Weights of a small self-supervised image encoder.
Model: 32-pixel images, activation gelu, patch size [2, 2], layers 8, width 160.
Rows from block 2 of a small self-supervised image encoder, named by matrix and row number. Rows with one number belong to one neuron. Each number is 200 + 40 x the weight over its row's rms, rounded and kept within 0 to 999. All counts start at 0.
Before each neuron's rows are labels from the 100 images, of 14976, where the neuron reaches its highest value: "patch colour" is the nearest of a few named colours to the mean colour under the peak. Only what is clearly more common there than usual is listed. The data: regions of photos with short descriptions (Visual Genome). In brackets: how many of the 100.
# fc1: MLP up (model.blocks.2.mlp.fc1.weight, 640x160), inputs 0-79
# fc2: MLP down (model.blocks.2.mlp.fc2.weight, 160x640, transposed), outputs 0-79

patch colour: grey (76)
fc1.603,136,219,215,188,175,221,187,200,188,121,219,190,241,181,218,166,274,240,214,228,161,127,284,225,184,167,183,197,241,185,292,239,222,223,194,167,221,208,115,202,129,212,239,296,175,199,153,219,198,254,189,251,197,171,168,195,200,167,198,145,189,194,208,175,185,183,113,149,206,222,191,201,320,176,122,166,240,224,261,202
fc2.603,154,159,206,179,198,136,206,325,152,142,174,219,205,231,245,180,106,235,241,192,220,192,140,225,147,208,212,139,252,190,165,224,281,185,181,165,247,216,180,275,214,195,131,136,218,180,132,185,224,224,183,200,223,232,207,215,273,192,152,132,228,209,249,197,245,198,228,192,148,275,220,262,184,167,260,250,211,215,247,186

patch colour: brown (64)
fc1.385,253,218,215,173,175,274,268,195,159,170,157,231,146,206,157,192,186,163,227,233,177,180,206,178,124,236,171,174,200,212,183,312,287,205,205,195,265,202,226,142,208,252,204,161,186,206,145,193,202,192,190,197,168,179,197,273,195,202,234,217,192,123,161,229,212,169,180,239,189,256,159,172,232,179,282,97,174,216,226,217
fc2.385,207,191,184,242,205,268,182,233,194,200,209,165,260,134,158,129,181,152,157,285,297,178,168,267,251,199,289,165,236,191,239,219,217,220,146,204,121,237,233,199,209,237,209,279,215,215,177,217,205,172,146,118,260,146,216,234,160,258,203,161,215,242,179,257,226,184,203,155,203,162,116,245,289,206,120,229,170,136,170,248

patch colour: pink (34)
fc1.393,244,214,177,232,164,167,168,213,224,252,281,147,222,229,220,198,278,170,267,184,190,219,215,155,132,197,155,138,193,149,189,218,254,209,263,273,225,193,157,237,194,160,217,240,196,201,126,240,195,128,190,162,249,193,272,164,202,251,257,133,201,239,212,265,180,260,189,224,186,199,197,187,237,220,148,187,139,224,205,152
fc2.393,145,171,216,119,219,186,242,175,191,206,182,254,193,156,191,219,80,204,176,250,224,258,173,208,212,216,156,226,189,192,208,157,164,161,203,146,214,176,181,205,97,186,231,185,187,232,221,224,222,260,167,198,196,179,138,224,171,123,185,247,209,197,139,166,187,187,222,195,193,139,175,205,278,222,223,253,276,132,194,208

patch colour: grey (76)
fc1.634,245,111,194,211,182,223,206,153,179,230,110,163,106,234,208,236,168,222,170,194,243,142,236,194,162,150,183,210,178,175,225,197,244,174,193,247,249,188,204,179,190,227,228,209,177,232,211,199,265,221,194,242,292,137,221,217,143,220,191,222,212,173,164,187,175,265,226,141,191,236,197,166,243,168,130,211,149,216,273,179
fc2.634,221,128,252,223,178,178,244,259,215,173,218,247,227,212,155,251,241,190,169,189,134,192,209,185,153,191,168,197,134,217,178,207,265,203,162,176,210,177,216,195,199,174,195,127,215,231,212,227,176,215,209,202,203,241,189,283,228,162,206,202,180,234,197,199,225,110,154,292,106,188,184,206,209,207,235,198,174,158,147,171

patch colour: white (33)
fc1.219,136,212,144,239,211,259,181,208,215,160,171,237,221,182,199,154,165,195,239,221,151,240,164,231,215,207,250,228,127,205,157,207,150,205,197,185,217,212,270,181,193,189,270,218,190,221,232,221,258,197,211,148,201,173,175,208,132,169,168,255,170,211,159,219,155,187,185,129,149,217,169,167,186,167,150,199,151,236,223,150
fc2.219,280,184,166,203,99,217,186,195,263,257,247,120,175,109,181,194,193,200,288,182,251,244,210,201,172,270,195,237,212,229,233,242,224,275,165,281,130,199,175,166,182,208,169,193,210,177,253,177,216,199,197,255,214,194,190,187,190,228,168,175,195,135,141,227,154,174,227,162,240,177,183,288,207,247,245,128,227,221,279,208

patch colour: brown (60)
fc1.585,214,141,251,70,198,199,155,164,276,181,133,153,197,214,197,178,167,183,176,189,189,122,225,238,203,185,223,231,213,259,112,238,165,245,195,217,221,238,300,196,238,121,174,188,259,151,179,169,152,263,186,174,179,201,251,215,220,226,243,263,213,162,190,159,167,164,187,198,187,151,151,268,254,242,202,208,156,147,190,173
fc2.585,254,135,191,193,190,204,227,278,166,230,220,207,179,202,198,217,144,169,208,223,195,248,175,131,196,190,196,144,178,222,197,267,266,177,254,204,191,231,216,237,166,228,226,192,164,208,164,216,167,189,183,213,190,171,103,173,230,210,193,251,173,156,138,193,183,232,221,227,153,194,253,152,115,246,192,134,161,232,231,207

patch colour: brown (63)
fc1.604,220,255,223,208,217,168,239,195,232,181,172,242,284,193,211,209,231,187,154,210,182,159,257,120,149,188,297,194,186,200,180,222,162,169,241,222,261,244,209,276,256,156,182,231,238,155,126,184,118,225,192,164,186,201,163,180,177,127,143,146,227,138,110,234,281,202,222,203,252,236,169,186,181,173,216,211,208,272,174,144
fc2.604,212,207,138,212,146,162,212,177,139,187,205,223,166,177,231,162,208,198,243,193,120,219,239,170,237,215,199,234,265,202,186,182,194,195,92,235,158,197,135,123,219,279,207,188,166,213,171,220,219,177,183,162,282,229,261,146,260,203,216,277,177,233,132,192,140,232,204,252,177,196,256,137,181,247,237,210,246,245,214,160

patch colour: white (65)
fc1.119,214,167,233,161,162,191,238,221,152,261,142,237,142,196,158,154,172,240,250,164,225,314,167,229,207,174,238,190,174,239,222,218,231,210,164,128,172,271,269,202,140,111,186,215,238,183,206,180,180,302,198,224,270,135,223,152,214,197,234,164,143,225,195,231,140,200,215,235,136,178,208,158,193,165,193,233,134,162,266,189
fc2.119,164,176,146,266,233,142,179,243,201,136,287,172,180,126,193,236,133,155,195,249,247,253,192,226,156,203,231,194,276,164,244,179,204,248,145,265,243,170,237,193,169,173,197,190,229,205,192,208,134,217,200,164,197,251,207,186,179,189,180,256,201,238,165,263,193,229,207,193,199,214,213,178,229,230,146,163,253,198,220,216

patch colour: brown (66)
fc1.143,209,183,121,200,192,285,257,164,167,243,226,242,157,237,200,199,263,146,269,200,238,244,172,149,288,162,300,224,243,143,203,195,277,146,227,178,219,247,138,229,207,269,202,228,153,163,189,109,222,155,140,202,201,229,111,155,212,143,160,219,220,198,205,253,145,252,129,262,185,227,200,241,234,162,138,220,148,218,211,194
fc2.143,165,191,272,217,259,232,182,237,235,167,202,200,242,167,232,215,152,225,225,176,176,148,165,200,168,259,128,185,197,229,214,215,117,178,150,202,172,231,170,103,258,176,169,217,268,239,251,150,239,253,224,179,258,145,174,169,175,192,208,186,226,155,186,190,296,193,219,237,154,116,216,243,179,176,167,137,242,198,193,195

patch colour: white (47); pink (35)
fc1.188,146,223,98,139,192,125,203,191,167,212,214,169,159,191,221,208,196,214,180,250,214,269,245,238,122,195,268,201,228,197,225,199,243,174,248,254,205,125,198,243,187,195,189,270,171,172,213,129,219,269,288,218,148,263,153,188,184,160,257,221,202,228,173,216,130,214,154,203,190,225,179,180,219,86,208,156,276,227,206,194
fc2.188,218,274,278,248,178,209,274,247,169,236,150,237,249,195,246,271,188,243,209,151,186,272,191,204,203,212,151,186,193,149,251,85,194,237,161,173,232,183,183,179,162,235,182,149,200,202,185,195,187,132,241,218,217,194,194,168,216,228,141,200,173,247,177,143,200,234,248,259,150,243,250,193,117,266,194,225,182,110,169,240

patch colour: pink (36)
fc1.12,250,232,184,187,147,180,208,168,191,290,253,155,195,162,220,89,256,159,164,204,226,277,185,188,144,153,192,190,231,191,250,208,197,215,62,205,222,140,206,192,125,223,255,181,190,227,227,190,225,130,152,189,187,240,228,218,253,145,185,137,226,236,244,224,158,200,220,175,214,199,201,136,216,200,183,129,253,163,309,289
fc2.12,231,221,200,223,267,232,283,160,292,187,182,216,108,185,169,222,166,280,174,187,241,180,181,174,190,226,178,225,147,211,214,210,178,167,269,129,200,248,179,211,181,155,167,235,227,169,169,251,202,234,188,142,196,195,245,221,250,300,194,242,180,141,169,204,250,211,163,155,236,166,228,213,239,275,203,191,171,253,153,175

patch colour: brown (62)
fc1.142,164,146,198,128,226,172,219,189,232,157,245,233,201,220,218,183,129,198,193,224,144,222,146,180,125,267,245,173,180,181,200,214,187,129,220,202,179,273,246,180,245,185,94,218,244,174,185,137,167,182,195,223,222,239,182,286,159,232,237,149,297,231,151,182,267,238,131,254,240,169,157,193,278,199,258,168,188,134,245,167
fc2.142,261,155,105,189,204,242,283,111,198,231,227,162,142,177,167,199,258,188,269,208,263,198,278,233,169,235,255,167,209,217,263,191,198,299,208,180,235,233,187,220,130,155,219,170,235,134,112,235,156,168,272,180,228,173,90,151,205,151,213,182,192,194,216,181,183,233,203,170,145,234,268,175,204,261,154,178,177,194,223,303

patch colour: white (26)
fc1.357,206,212,231,231,252,251,155,252,157,230,207,136,155,193,156,227,200,306,248,257,134,188,181,181,142,193,223,234,204,153,156,195,135,172,242,136,227,133,231,215,173,209,186,281,167,223,153,181,204,241,179,212,243,236,161,177,163,218,213,209,225,185,209,222,241,207,256,154,198,238,207,176,205,238,131,230,196,220,131,163
fc2.357,158,182,131,191,129,228,217,204,197,230,143,197,271,160,200,180,172,180,176,132,274,251,224,226,257,250,239,159,239,215,189,270,216,231,140,270,191,193,181,190,147,259,210,206,201,192,183,140,216,158,118,250,199,246,241,207,95,176,236,203,168,189,156,228,178,122,146,128,194,209,135,256,178,152,174,201,169,198,243,223

patch colour: pink (28)
fc1.77,214,253,206,208,134,222,205,172,190,257,255,256,155,282,182,156,268,216,201,166,241,238,240,196,225,107,295,160,172,191,190,197,160,223,170,218,223,143,180,208,161,159,295,165,162,192,269,176,184,304,181,157,163,257,120,160,181,273,225,200,192,176,239,223,125,251,201,218,107,170,228,191,222,279,188,218,209,190,194,159
fc2.77,251,168,186,255,239,198,197,173,132,169,187,207,188,120,196,217,141,272,183,185,196,162,203,138,108,241,138,220,214,213,267,221,212,171,268,180,178,297,218,175,224,226,127,230,213,197,98,207,225,96,171,247,262,181,267,208,257,159,119,181,221,223,187,183,252,207,238,169,228,213,252,144,179,165,184,206,209,185,219,258

patch colour: brown (61)
fc1.47,285,199,203,171,189,223,206,203,245,241,167,180,165,250,219,193,189,212,198,222,213,160,197,177,167,176,186,208,277,223,213,174,170,216,230,193,125,293,225,227,234,280,215,155,148,171,187,182,254,295,227,154,156,156,193,215,205,102,284,229,190,164,237,189,183,154,245,270,111,237,230,211,146,178,222,232,199,168,218,184
fc2.47,193,271,232,256,276,163,253,231,233,147,240,217,155,208,235,194,240,124,253,230,164,236,204,250,265,255,206,222,242,182,185,233,227,217,252,167,211,245,188,187,202,206,163,107,240,137,201,182,172,204,180,242,125,145,190,111,148,215,181,168,190,180,283,197,208,195,158,237,162,257,195,135,215,172,213,121,235,175,159,169

patch colour: white (43); pink (35)
fc1.630,154,191,200,167,183,171,237,215,162,182,186,148,212,188,178,211,195,234,182,238,216,198,258,160,232,227,252,244,254,216,127,198,194,198,270,236,198,203,165,215,210,211,219,202,115,201,148,171,182,214,212,170,158,252,213,136,210,171,237,133,279,270,214,204,172,313,223,206,247,288,192,170,210,193,144,194,232,211,218,235
fc2.630,220,180,183,253,205,240,172,239,192,211,196,240,173,183,285,223,196,270,199,197,155,201,250,259,159,220,174,210,250,168,265,112,151,166,234,147,230,164,244,172,188,176,297,202,172,110,215,199,257,218,206,231,240,134,190,184,221,196,141,159,157,188,162,154,134,239,204,251,220,162,200,267,136,164,168,256,158,230,241,207

patch colour: white (25)
fc1.476,159,197,240,229,221,139,250,184,245,212,215,158,197,190,151,228,215,199,193,156,170,195,183,225,135,161,216,206,191,171,148,157,171,231,260,227,102,206,253,186,188,158,208,208,206,209,189,198,177,159,132,201,157,231,234,181,259,236,162,171,212,171,248,268,256,190,183,246,249,148,251,147,149,205,267,186,202,213,163,202
fc2.476,150,241,243,188,250,158,162,195,203,189,188,190,140,205,236,214,139,255,198,190,155,140,251,187,226,188,229,179,241,226,195,204,239,181,179,203,229,281,222,208,205,226,174,173,165,260,252,173,162,222,210,202,274,196,140,131,187,195,174,210,199,234,225,187,241,184,187,187,273,248,192,193,217,245,220,257,186,172,216,216

patch colour: pink (31)
fc1.633,154,196,216,289,154,150,240,172,161,237,289,261,261,208,221,233,241,276,212,177,195,180,153,177,191,244,161,161,204,247,222,219,243,233,198,125,178,177,222,236,211,271,204,157,213,231,196,215,236,186,248,136,180,151,190,214,279,219,151,174,301,208,195,203,193,249,218,251,155,233,162,138,136,228,191,189,161,245,178,191
fc2.633,221,211,215,190,181,256,175,223,259,205,225,214,177,248,272,158,192,183,158,158,182,180,238,239,248,212,75,212,175,210,228,214,226,205,221,226,155,222,152,164,149,166,193,159,309,169,198,225,158,170,162,242,191,190,233,205,216,208,190,165,203,221,249,132,170,201,155,206,207,188,192,215,196,126,198,205,236,144,211,140