config.toml
model = "self-supervised image encoder"
dataset = "regions of photos with short descriptions (Visual Genome)"
train_examples = 203450
image_size = 32
crop_scale_min = 0.3
horizontal_flip = true
rotation_deg = 10
color_jitter = 0.6
cutout = 0.4
method = "simclr"
arch = "vit"
norm = "layernorm"
norm_position = "pre"
activation = "gelu"
mlp_ratio = 4
head_dim = 64
fused_qkv = false
bias = "none"
qk_norm = false
parallel_block = false
inner_norm = false
drop_path = 0.05
patch_size = [2, 2]
layers = 8
width = 160
positions = "learned"
pooling = "class_token"
projector_hidden = 512
projector_out = 256
projector_hidden_layers = 2
temperature = 0.2
init = "torch_default"
residual_init = "scaled_by_depth"
optimizer = "muon"
muon_scale = "original"
lr = 0.012
momentum = 0.95
nesterov = false
orthogonalizer = "polar_express"
adamw_lr_other_params = 0.0011
steps = 8200
batch_size = 128
epochs = 5.2
lr_schedule = "poly"
final_lr_fraction = 0.01
warmup_steps = 410
weight_decay = 0.0
adamw_weight_decay_other_params = 0.05
Rows from block 2 of a small self-supervised image encoder, named by matrix and row number. Rows with one number belong to one neuron. Each number is 128 + 32 x the weight over its row's rms, rounded and kept within 0 to 255. All counts start at 0.
After each neuron's rows are labels from the 100 images, of 14976, where the neuron reaches its highest value: "strongest on" is what is common among them. Only what is clearly more common there than usual is listed. The data: regions of photos with short descriptions (Visual Genome). In brackets: how many of the 100.
# fc1: MLP up (model.blocks.2.mlp.fc1.weight, 640x160), inputs 0-79
# fc2: MLP down (model.blocks.2.mlp.fc2.weight, 160x640, transposed), outputs 0-79

fc1.600 [167 165 124 103 140 153 155 146  86 115 128 103  95 118 171  97 127 137 130 139 116 154 110 173  98 107 182  77 160 167 151 122 157 105 182 121 135  77  90 166 119 104 126  49  75 144  70 107 120  91 155 114 160 151 119  36 158 114 184 105 156 159 123 149  79 132 160 118 133 122 163 151  96  95 117 114 135 160  99 135]
fc2.600 [ 39  79 134 119 106 162 189 154 132 155 160 126 125 169 119 171 103 116 134  81 112 133 170  99 163 170  56 149  91 142 142 112 134 157 112 158 127  97 155  74  84 122 168 141 177 144 146 134  74 151 121 124 161 119 171 116 136 136  50 118  92 148 151  62  94 174 137 142 146 151  52  90 143 123 151 122 129  82 102 128]
strongest on: text has "sky" (41); text has "white" (37); text has "blue" (26)

fc1.501 [138 120 147 176  72 154 125 158  94 107 176 130 156 102 103 120  76 136 145 112 183 186 126 158 164 108 113 134 123 149 118  88 141 105 130 151 155 149 130 106  99 168 130 174 115 133 166 146 180 154 197 114 105  95 136  94 129 102 174 127 165  69 141 127 129  97 118 151 139 115 194  57 115 138  83 203 194 106 132 125]
fc2.501 [131  96 158 127 108 136 157 128 136 183  95 109  82 119  65 170 189  97 115 116  79  81 162 120 154 135 135 102 130 107 138 138 116 166 146 130 116 125 162 114 132 118 111  64 129  75 147 105 147 137 111 173 107 165 145  91  75 112 157 131 122 181 109  54 105 127 134 141 103 129  76  91 126 128 184 129 102  90 124 144]
strongest on: text has "sign" (25)

fc1.113 [103 200 115 134 115  96 146 108 141 129 186 198 165 168 158 141 153  96 120 146 161 131 108 127 159 121  79  91 131 149 129 120 161 150 161 157  85 174 111 127 142  94 108 122 130 106 172 168  75 141 138 106 101 122 149 122 178 117 189  75 143 111 112 153  82  82 144 209 113 106 136 134  90 103 131 112  87  78  94  99]
fc2.113 [115 122 133  97 101 122  75 141 100 127 117  77 112  98 120 152 100  90 180 116 144 184 157  94  96 170 192 136 158 102 129 119 141 134  79 128 136 106 143 118 134 165 111 127  98 136 105  40 148 118  86 200 108 107 117  86  75 120 130 119 128 123 151 139 158 130 113 112 142 197 119 120 131 119  55 168 154 140 176 130]
strongest on: text has "white" (32)

fc1.582 [130 210 176 158 208 117 123  83 118 123 114 119  92 111 103 138  69 122 103  91 157 100 117 141 154  99  75 130  96 128  99 153 146 160 122 157  87  91 172  76 100 172 133 164 120 119 130 184 121  98  95 143 102 136 152 150  45  71 144 161  84 134  99 139 164 119 178  75 148  66 163 114 116 145  92 175 146  97 153  95]
fc2.582 [ 90 161 149  75 126 126 153 130 177 137 151 103 138 133 185 194 151 150 100  96 129  61 105 109 154 119 154 195 158  89 144 120 136 129 126 112 164 149 117 142 104 139  55 131 105  95  99  97 121 159 154 114 148 132 120 115  71 139 181 138 106 126 116 201 113  86 134 147 117 134 134 106 157 110 118 142 110 142 145  95]
strongest on: text has "white" (34)

fc1.426 [147 138 133 137 155  99 104 186  95 134 155 119  80  85 161 112 100 169 144 135 136 141 179  79 162 128 155 119 131 141 149 160 125 101 127 179 116 172 133  85 150 179 107  71  93 119 143 124 201 167  91 177 141 106 145  88 103 115 133 134  59 115 148 233 147  69 108  71 178  64  72 134 110 125 112 112 126 151 162  97]
fc2.426 [126 136 200  69  91  90 108 117 144 175 161 132 159 122 159 170 108 113 197 145 158 125 113 129 105 116 111 111 188 150 158 208 134  99 159 137 136 138 101 149 141  87  57 134 192 128 125 134 112 157 165  96 165 124 149 133 133 136 118 135 152 142 152  62 156 131  75 120 128 116  95 159 140 104 156 139 143 117 145 120]
strongest on: text has "sign" (30)

fc1.65 [158 127  99 109 174 162  93 128 128 156 178 118 136 114 117 124  69  86 101 180 129  91  91  85  87 138  95 194 108 114 131 170 144 122 172  93  85 104 152  94 116 115 150 139 110 157 103  90  73 109 141 137 180 134  79 151 103 145 138 100 158 124 106 139 148 147 128  92 179 163  72 141 143 186 154  85 147  47 189 134]
fc2.65 [141  94  88 160 110 154 150  74 141 154 133 107  94 103 138 138 127 192 205 156 128 157 110 115 103  87 133 111 176 101  95 135 128 155 145 137 114 132 131 151 147 147 112 125 128 159 179 147  99 134 125 151 123 140 108 186 110 102 120 123  75 159 120 142  96 124 168 145 108  61 156 165 145 103 161 200 153 124 158 131]
strongest on: text has "white" (29)

fc1.349 [149 155 109 111 158 124 123 107  64 197 142 143 122 157 127 136 153 121 175 139 108  72  90 125  96  95 109 162 125 135 118 155 119 123  93 124 159 114 120  65  88  78 131  95 131 143  92 189  43 178  59 163 119 135 118 126 175 155 135 139  94 131 186 158 116 111 168  92 115 139  90 121 191 188 135 201 130  91 125 140]
fc2.349 [ 85  89 161 126 102 135 168  62 183 126 117  87 107 126  80 165 140 127 149 120 174 142 133  93 165 106 132 143 151 124 101 138 167 163 129 136 124  77 116 143 124 121 122 123  85 154 158 127 203 107 137 162 130  99 110 152  74 129 141 108 166 169 111  83  91 171 110 120 121 160 127 135 116 122 161 132 142 140 136 162]
strongest on: text has "white" (33)

fc1.146 [110 122 115 152 154 103 178 107 121 156 141 143 178 156 133  76 125  80 105 147 137 170 118 165 166 173 135 166 136 174 107 114 150 178  68 141 151 125  63 165 108  84 139 109 156 152 136  96 136  93 196 121  88 174 180 131 140  82 134  99 150 110 103 165  96 148 139  95 137 121 145 165 191  96 125 123  85 100 159 197]
fc2.146 [181 159 164  73 117 178 131 143 171 117 124 133 180 125 108 126 104 196 132 147 157 153 123 139  67  98 118 123 146 120 114 141 136 173  95 116  96 140 133  56 178 191 139 189  94 141 140 179  97 124 116 116  98 150  85  79 144 117 154 133 109 149 124  76 139  75  88 214  89  75  90 124 112 127 134 144  89 107 107  91]
strongest on: text has "blue" (33)

fc1.129 [ 61  87 192 139 177 113 113 123 159 118 118 124 104 151 175 140 155 139  93  67 167  95 115  99 115 169 127  88 141 148 127 131 147 134 127 148 132 166 104 195  92 111 184 127 100 100 111  98 119 119 165 156 177 142 140 162 137 165  97 154 143  97 158 129 152 128 111  96 146 105 171 119 165 142 186 120 159 123  84  35]
fc2.129 [217 123 163 143 195 122  22 138 105  96 151 141 157 125 141 174 130 108 145 130  89 113 138 119 104 102 146  70 146 104 105 147  49 145 102 105 105  65 133 156 117  82 108  91 169 142 154 144 125 158 152 106  83 100 120 134  84  85 117  86 119 149 127 154  87 127 118 133 153 143 139 118 192 158  78 141 122 170 196 114]
strongest on: text has "red" (25)

fc1.404 [130 174 143  85 156 159  80 156 105  96 124 116 118 176 119 150 163 140 102  82 194 135  47 136 131  70  87 127 141 106 121 144 130  85 177  93 142  81 124  94 129 125 158 119 142 140 133 149 149 121 112 157 172 148 120 118 160  96  48 102 111  83 136 163  88 106 181 102 164  70 114 171 125 160 143 103 169 166  81  96]
fc2.404 [119 115  89 133 154 123 123 158 120 125 143 121 186 115 198 150  96  97 115 171   9  73 120 148 110 181 159  90 169  61  95 151 145 129 104 128 119  92 107 124 139 102  91 141 132 154 132 139 141  80 142 128 133  96 166 156 100 125 118 143 140 132 140 139 138 103 125 200  89 139 106 100 199  69 128 163 151 108 190 124]
strongest on: text has "white" (34)

fc1.435 [ 70 232 117 138 156 139 159 120 184 127 125 127 121 142 165 123  96 135 152 185  70 147 143  65  98 133  76 169  93 172 130 142 142  95 129 169  69 153  83 124 147 156 140  98  81 110 140 134 145 104 100 146 159 158 124 108 109 118 114 104 137 165 125 121 194  80  81 148  95 183 170 126 153 133  60 132 102 137 145 162]
fc2.435 [110 107 155 152 114  87 119 110  98 106 139  75 153  82 107 179 148 127  54 106  76  79 185 138 114  79 184  95 176 160 109  92 109 134 157 117 204  98 196 118 114 186 103 120 198 109 135 137 123 147 126 176 129 123 157 103  74 120 181 167 154 151 149 135 151 189 103 111 153 141  79 135 149 113 193 113 113 131 119  84]
strongest on: text has "man" (27)

fc1.301 [116  79  98  90 129 125 162 182  73 141  82  86 155 125  82 108 129 107 152 166 206 132 136 110 129 135  59 104 116 110  79 106 125 132 157 128 132 157 162 103 141 148 116 155  97 126 180  99 110  77 126  55 110 200 126 154 157 190 104 164 123 121 140  90 137 127  82 134 102 126 168 104  85 182 111 110 109 102 219 135]
fc2.301 [150 136 129  67  91 159 174  95 173 195 114 101 154 143  96 159 116 111 132 119  97 170 127 157 128 142 158 112  97 129 198 129 124 152  88 123 130 114 117 122 116 155  95 106 144 120  87 155 188  88  63 144  82 126 194 126 121 135 136 117 201 139 177 138  93 125 165 135 136 111 166 127 230 141 132 138  95 128  60 137]
strongest on: text has "yellow" (28)

fc1.332 [101  81 119 134  92 171 186  87  81 171 126 155 108  67 104  81 136 155 141 140 102 144 145 104  99 135 175 133 112 182 213 157 141 166  92 104 131 104  63 149 179 135  83  92  56 117 105  54 130 206 112 109 183 130 129 207 124 161 132 136 131  84 150 182  82 203 168 108 149 130 116 129 135 100 138 124 119 108 150 114]
fc2.332 [124 159 166 163 120 145  77 179 185 101 115  86 111 154 104 153 120 150 208 119 114 110 153 143 137 124 164  87 153 105  76 200 123 115 130 126 109 119 221 117 108 157 126 152 194 120 156 168 166  77 119 102 144  83 111 135 161  93  99 102  92 125 114 133 166 114 119 162 125 137 147 167 118 147 143 132 168 165 106 144]
strongest on: text has "white" (36); text has "sky" (28)

fc1.505 [ 93 199 122 150 109 176 190 128 161 141 119 107 161 137 148 105  93 153 148 201 132 131 134 101 132 192  99 117 103  70 104 225 149 140  81 155 140 126 187 146 102 130  98 100 154 110  80 114 137 141 108  82 114 130 154 177 152 217 105  65 132 127  83 132 170 117 156 127 161 102 114 115 116 106 152  92  89 124 124  90]
fc2.505 [119 132 169 121  96 119 129  68  74 182 103 117 147  96  92 135 116 131 132 103 192  97 166 154 152 154 130 143  84  94 114  86 169 186 109 115  66 102 147 133 125 126 193 193 169 102 122 161 109  76 139  66 124  58 133 131 193 156 106 185 147 134  92 151 139 167  80 144 161 151 129 157 128 111  63 144 163 164 135 112]
strongest on: text has "white" (31); text has "sky" (28)

fc1.110 [156  76 158 230 132 175 186 154 155 131 125 157 126  94 133 121  77  77  85 165  87  99 176  69 103 148 150 135 155  50 175 142 138  79  79 148 138  91 107 120 170 161 135 139 133  83 107 131 120 139 144 130 209  66  71 166 113 109 128 177 109  82 153 125 134 101  94 107 126 175 110 148 168 153 136 181  83 141  95 148]
fc2.110 [ 76 130 151 108 160 109  93 167 126 218 160 146 160 128 113 151 128 167 148 131 163 194 141 163 154 125 140 180 128 179  78 148  86 102 108 159 108 227 112  96 119  94 106 172 116 154 100  77 110 114  75  58 113 182 105 141 131 159 164 112  96 139 129 103 114 144 117 106 114 125 123 182  98  96  98  80 153 114 107 133]
strongest on: text has "sky" (34)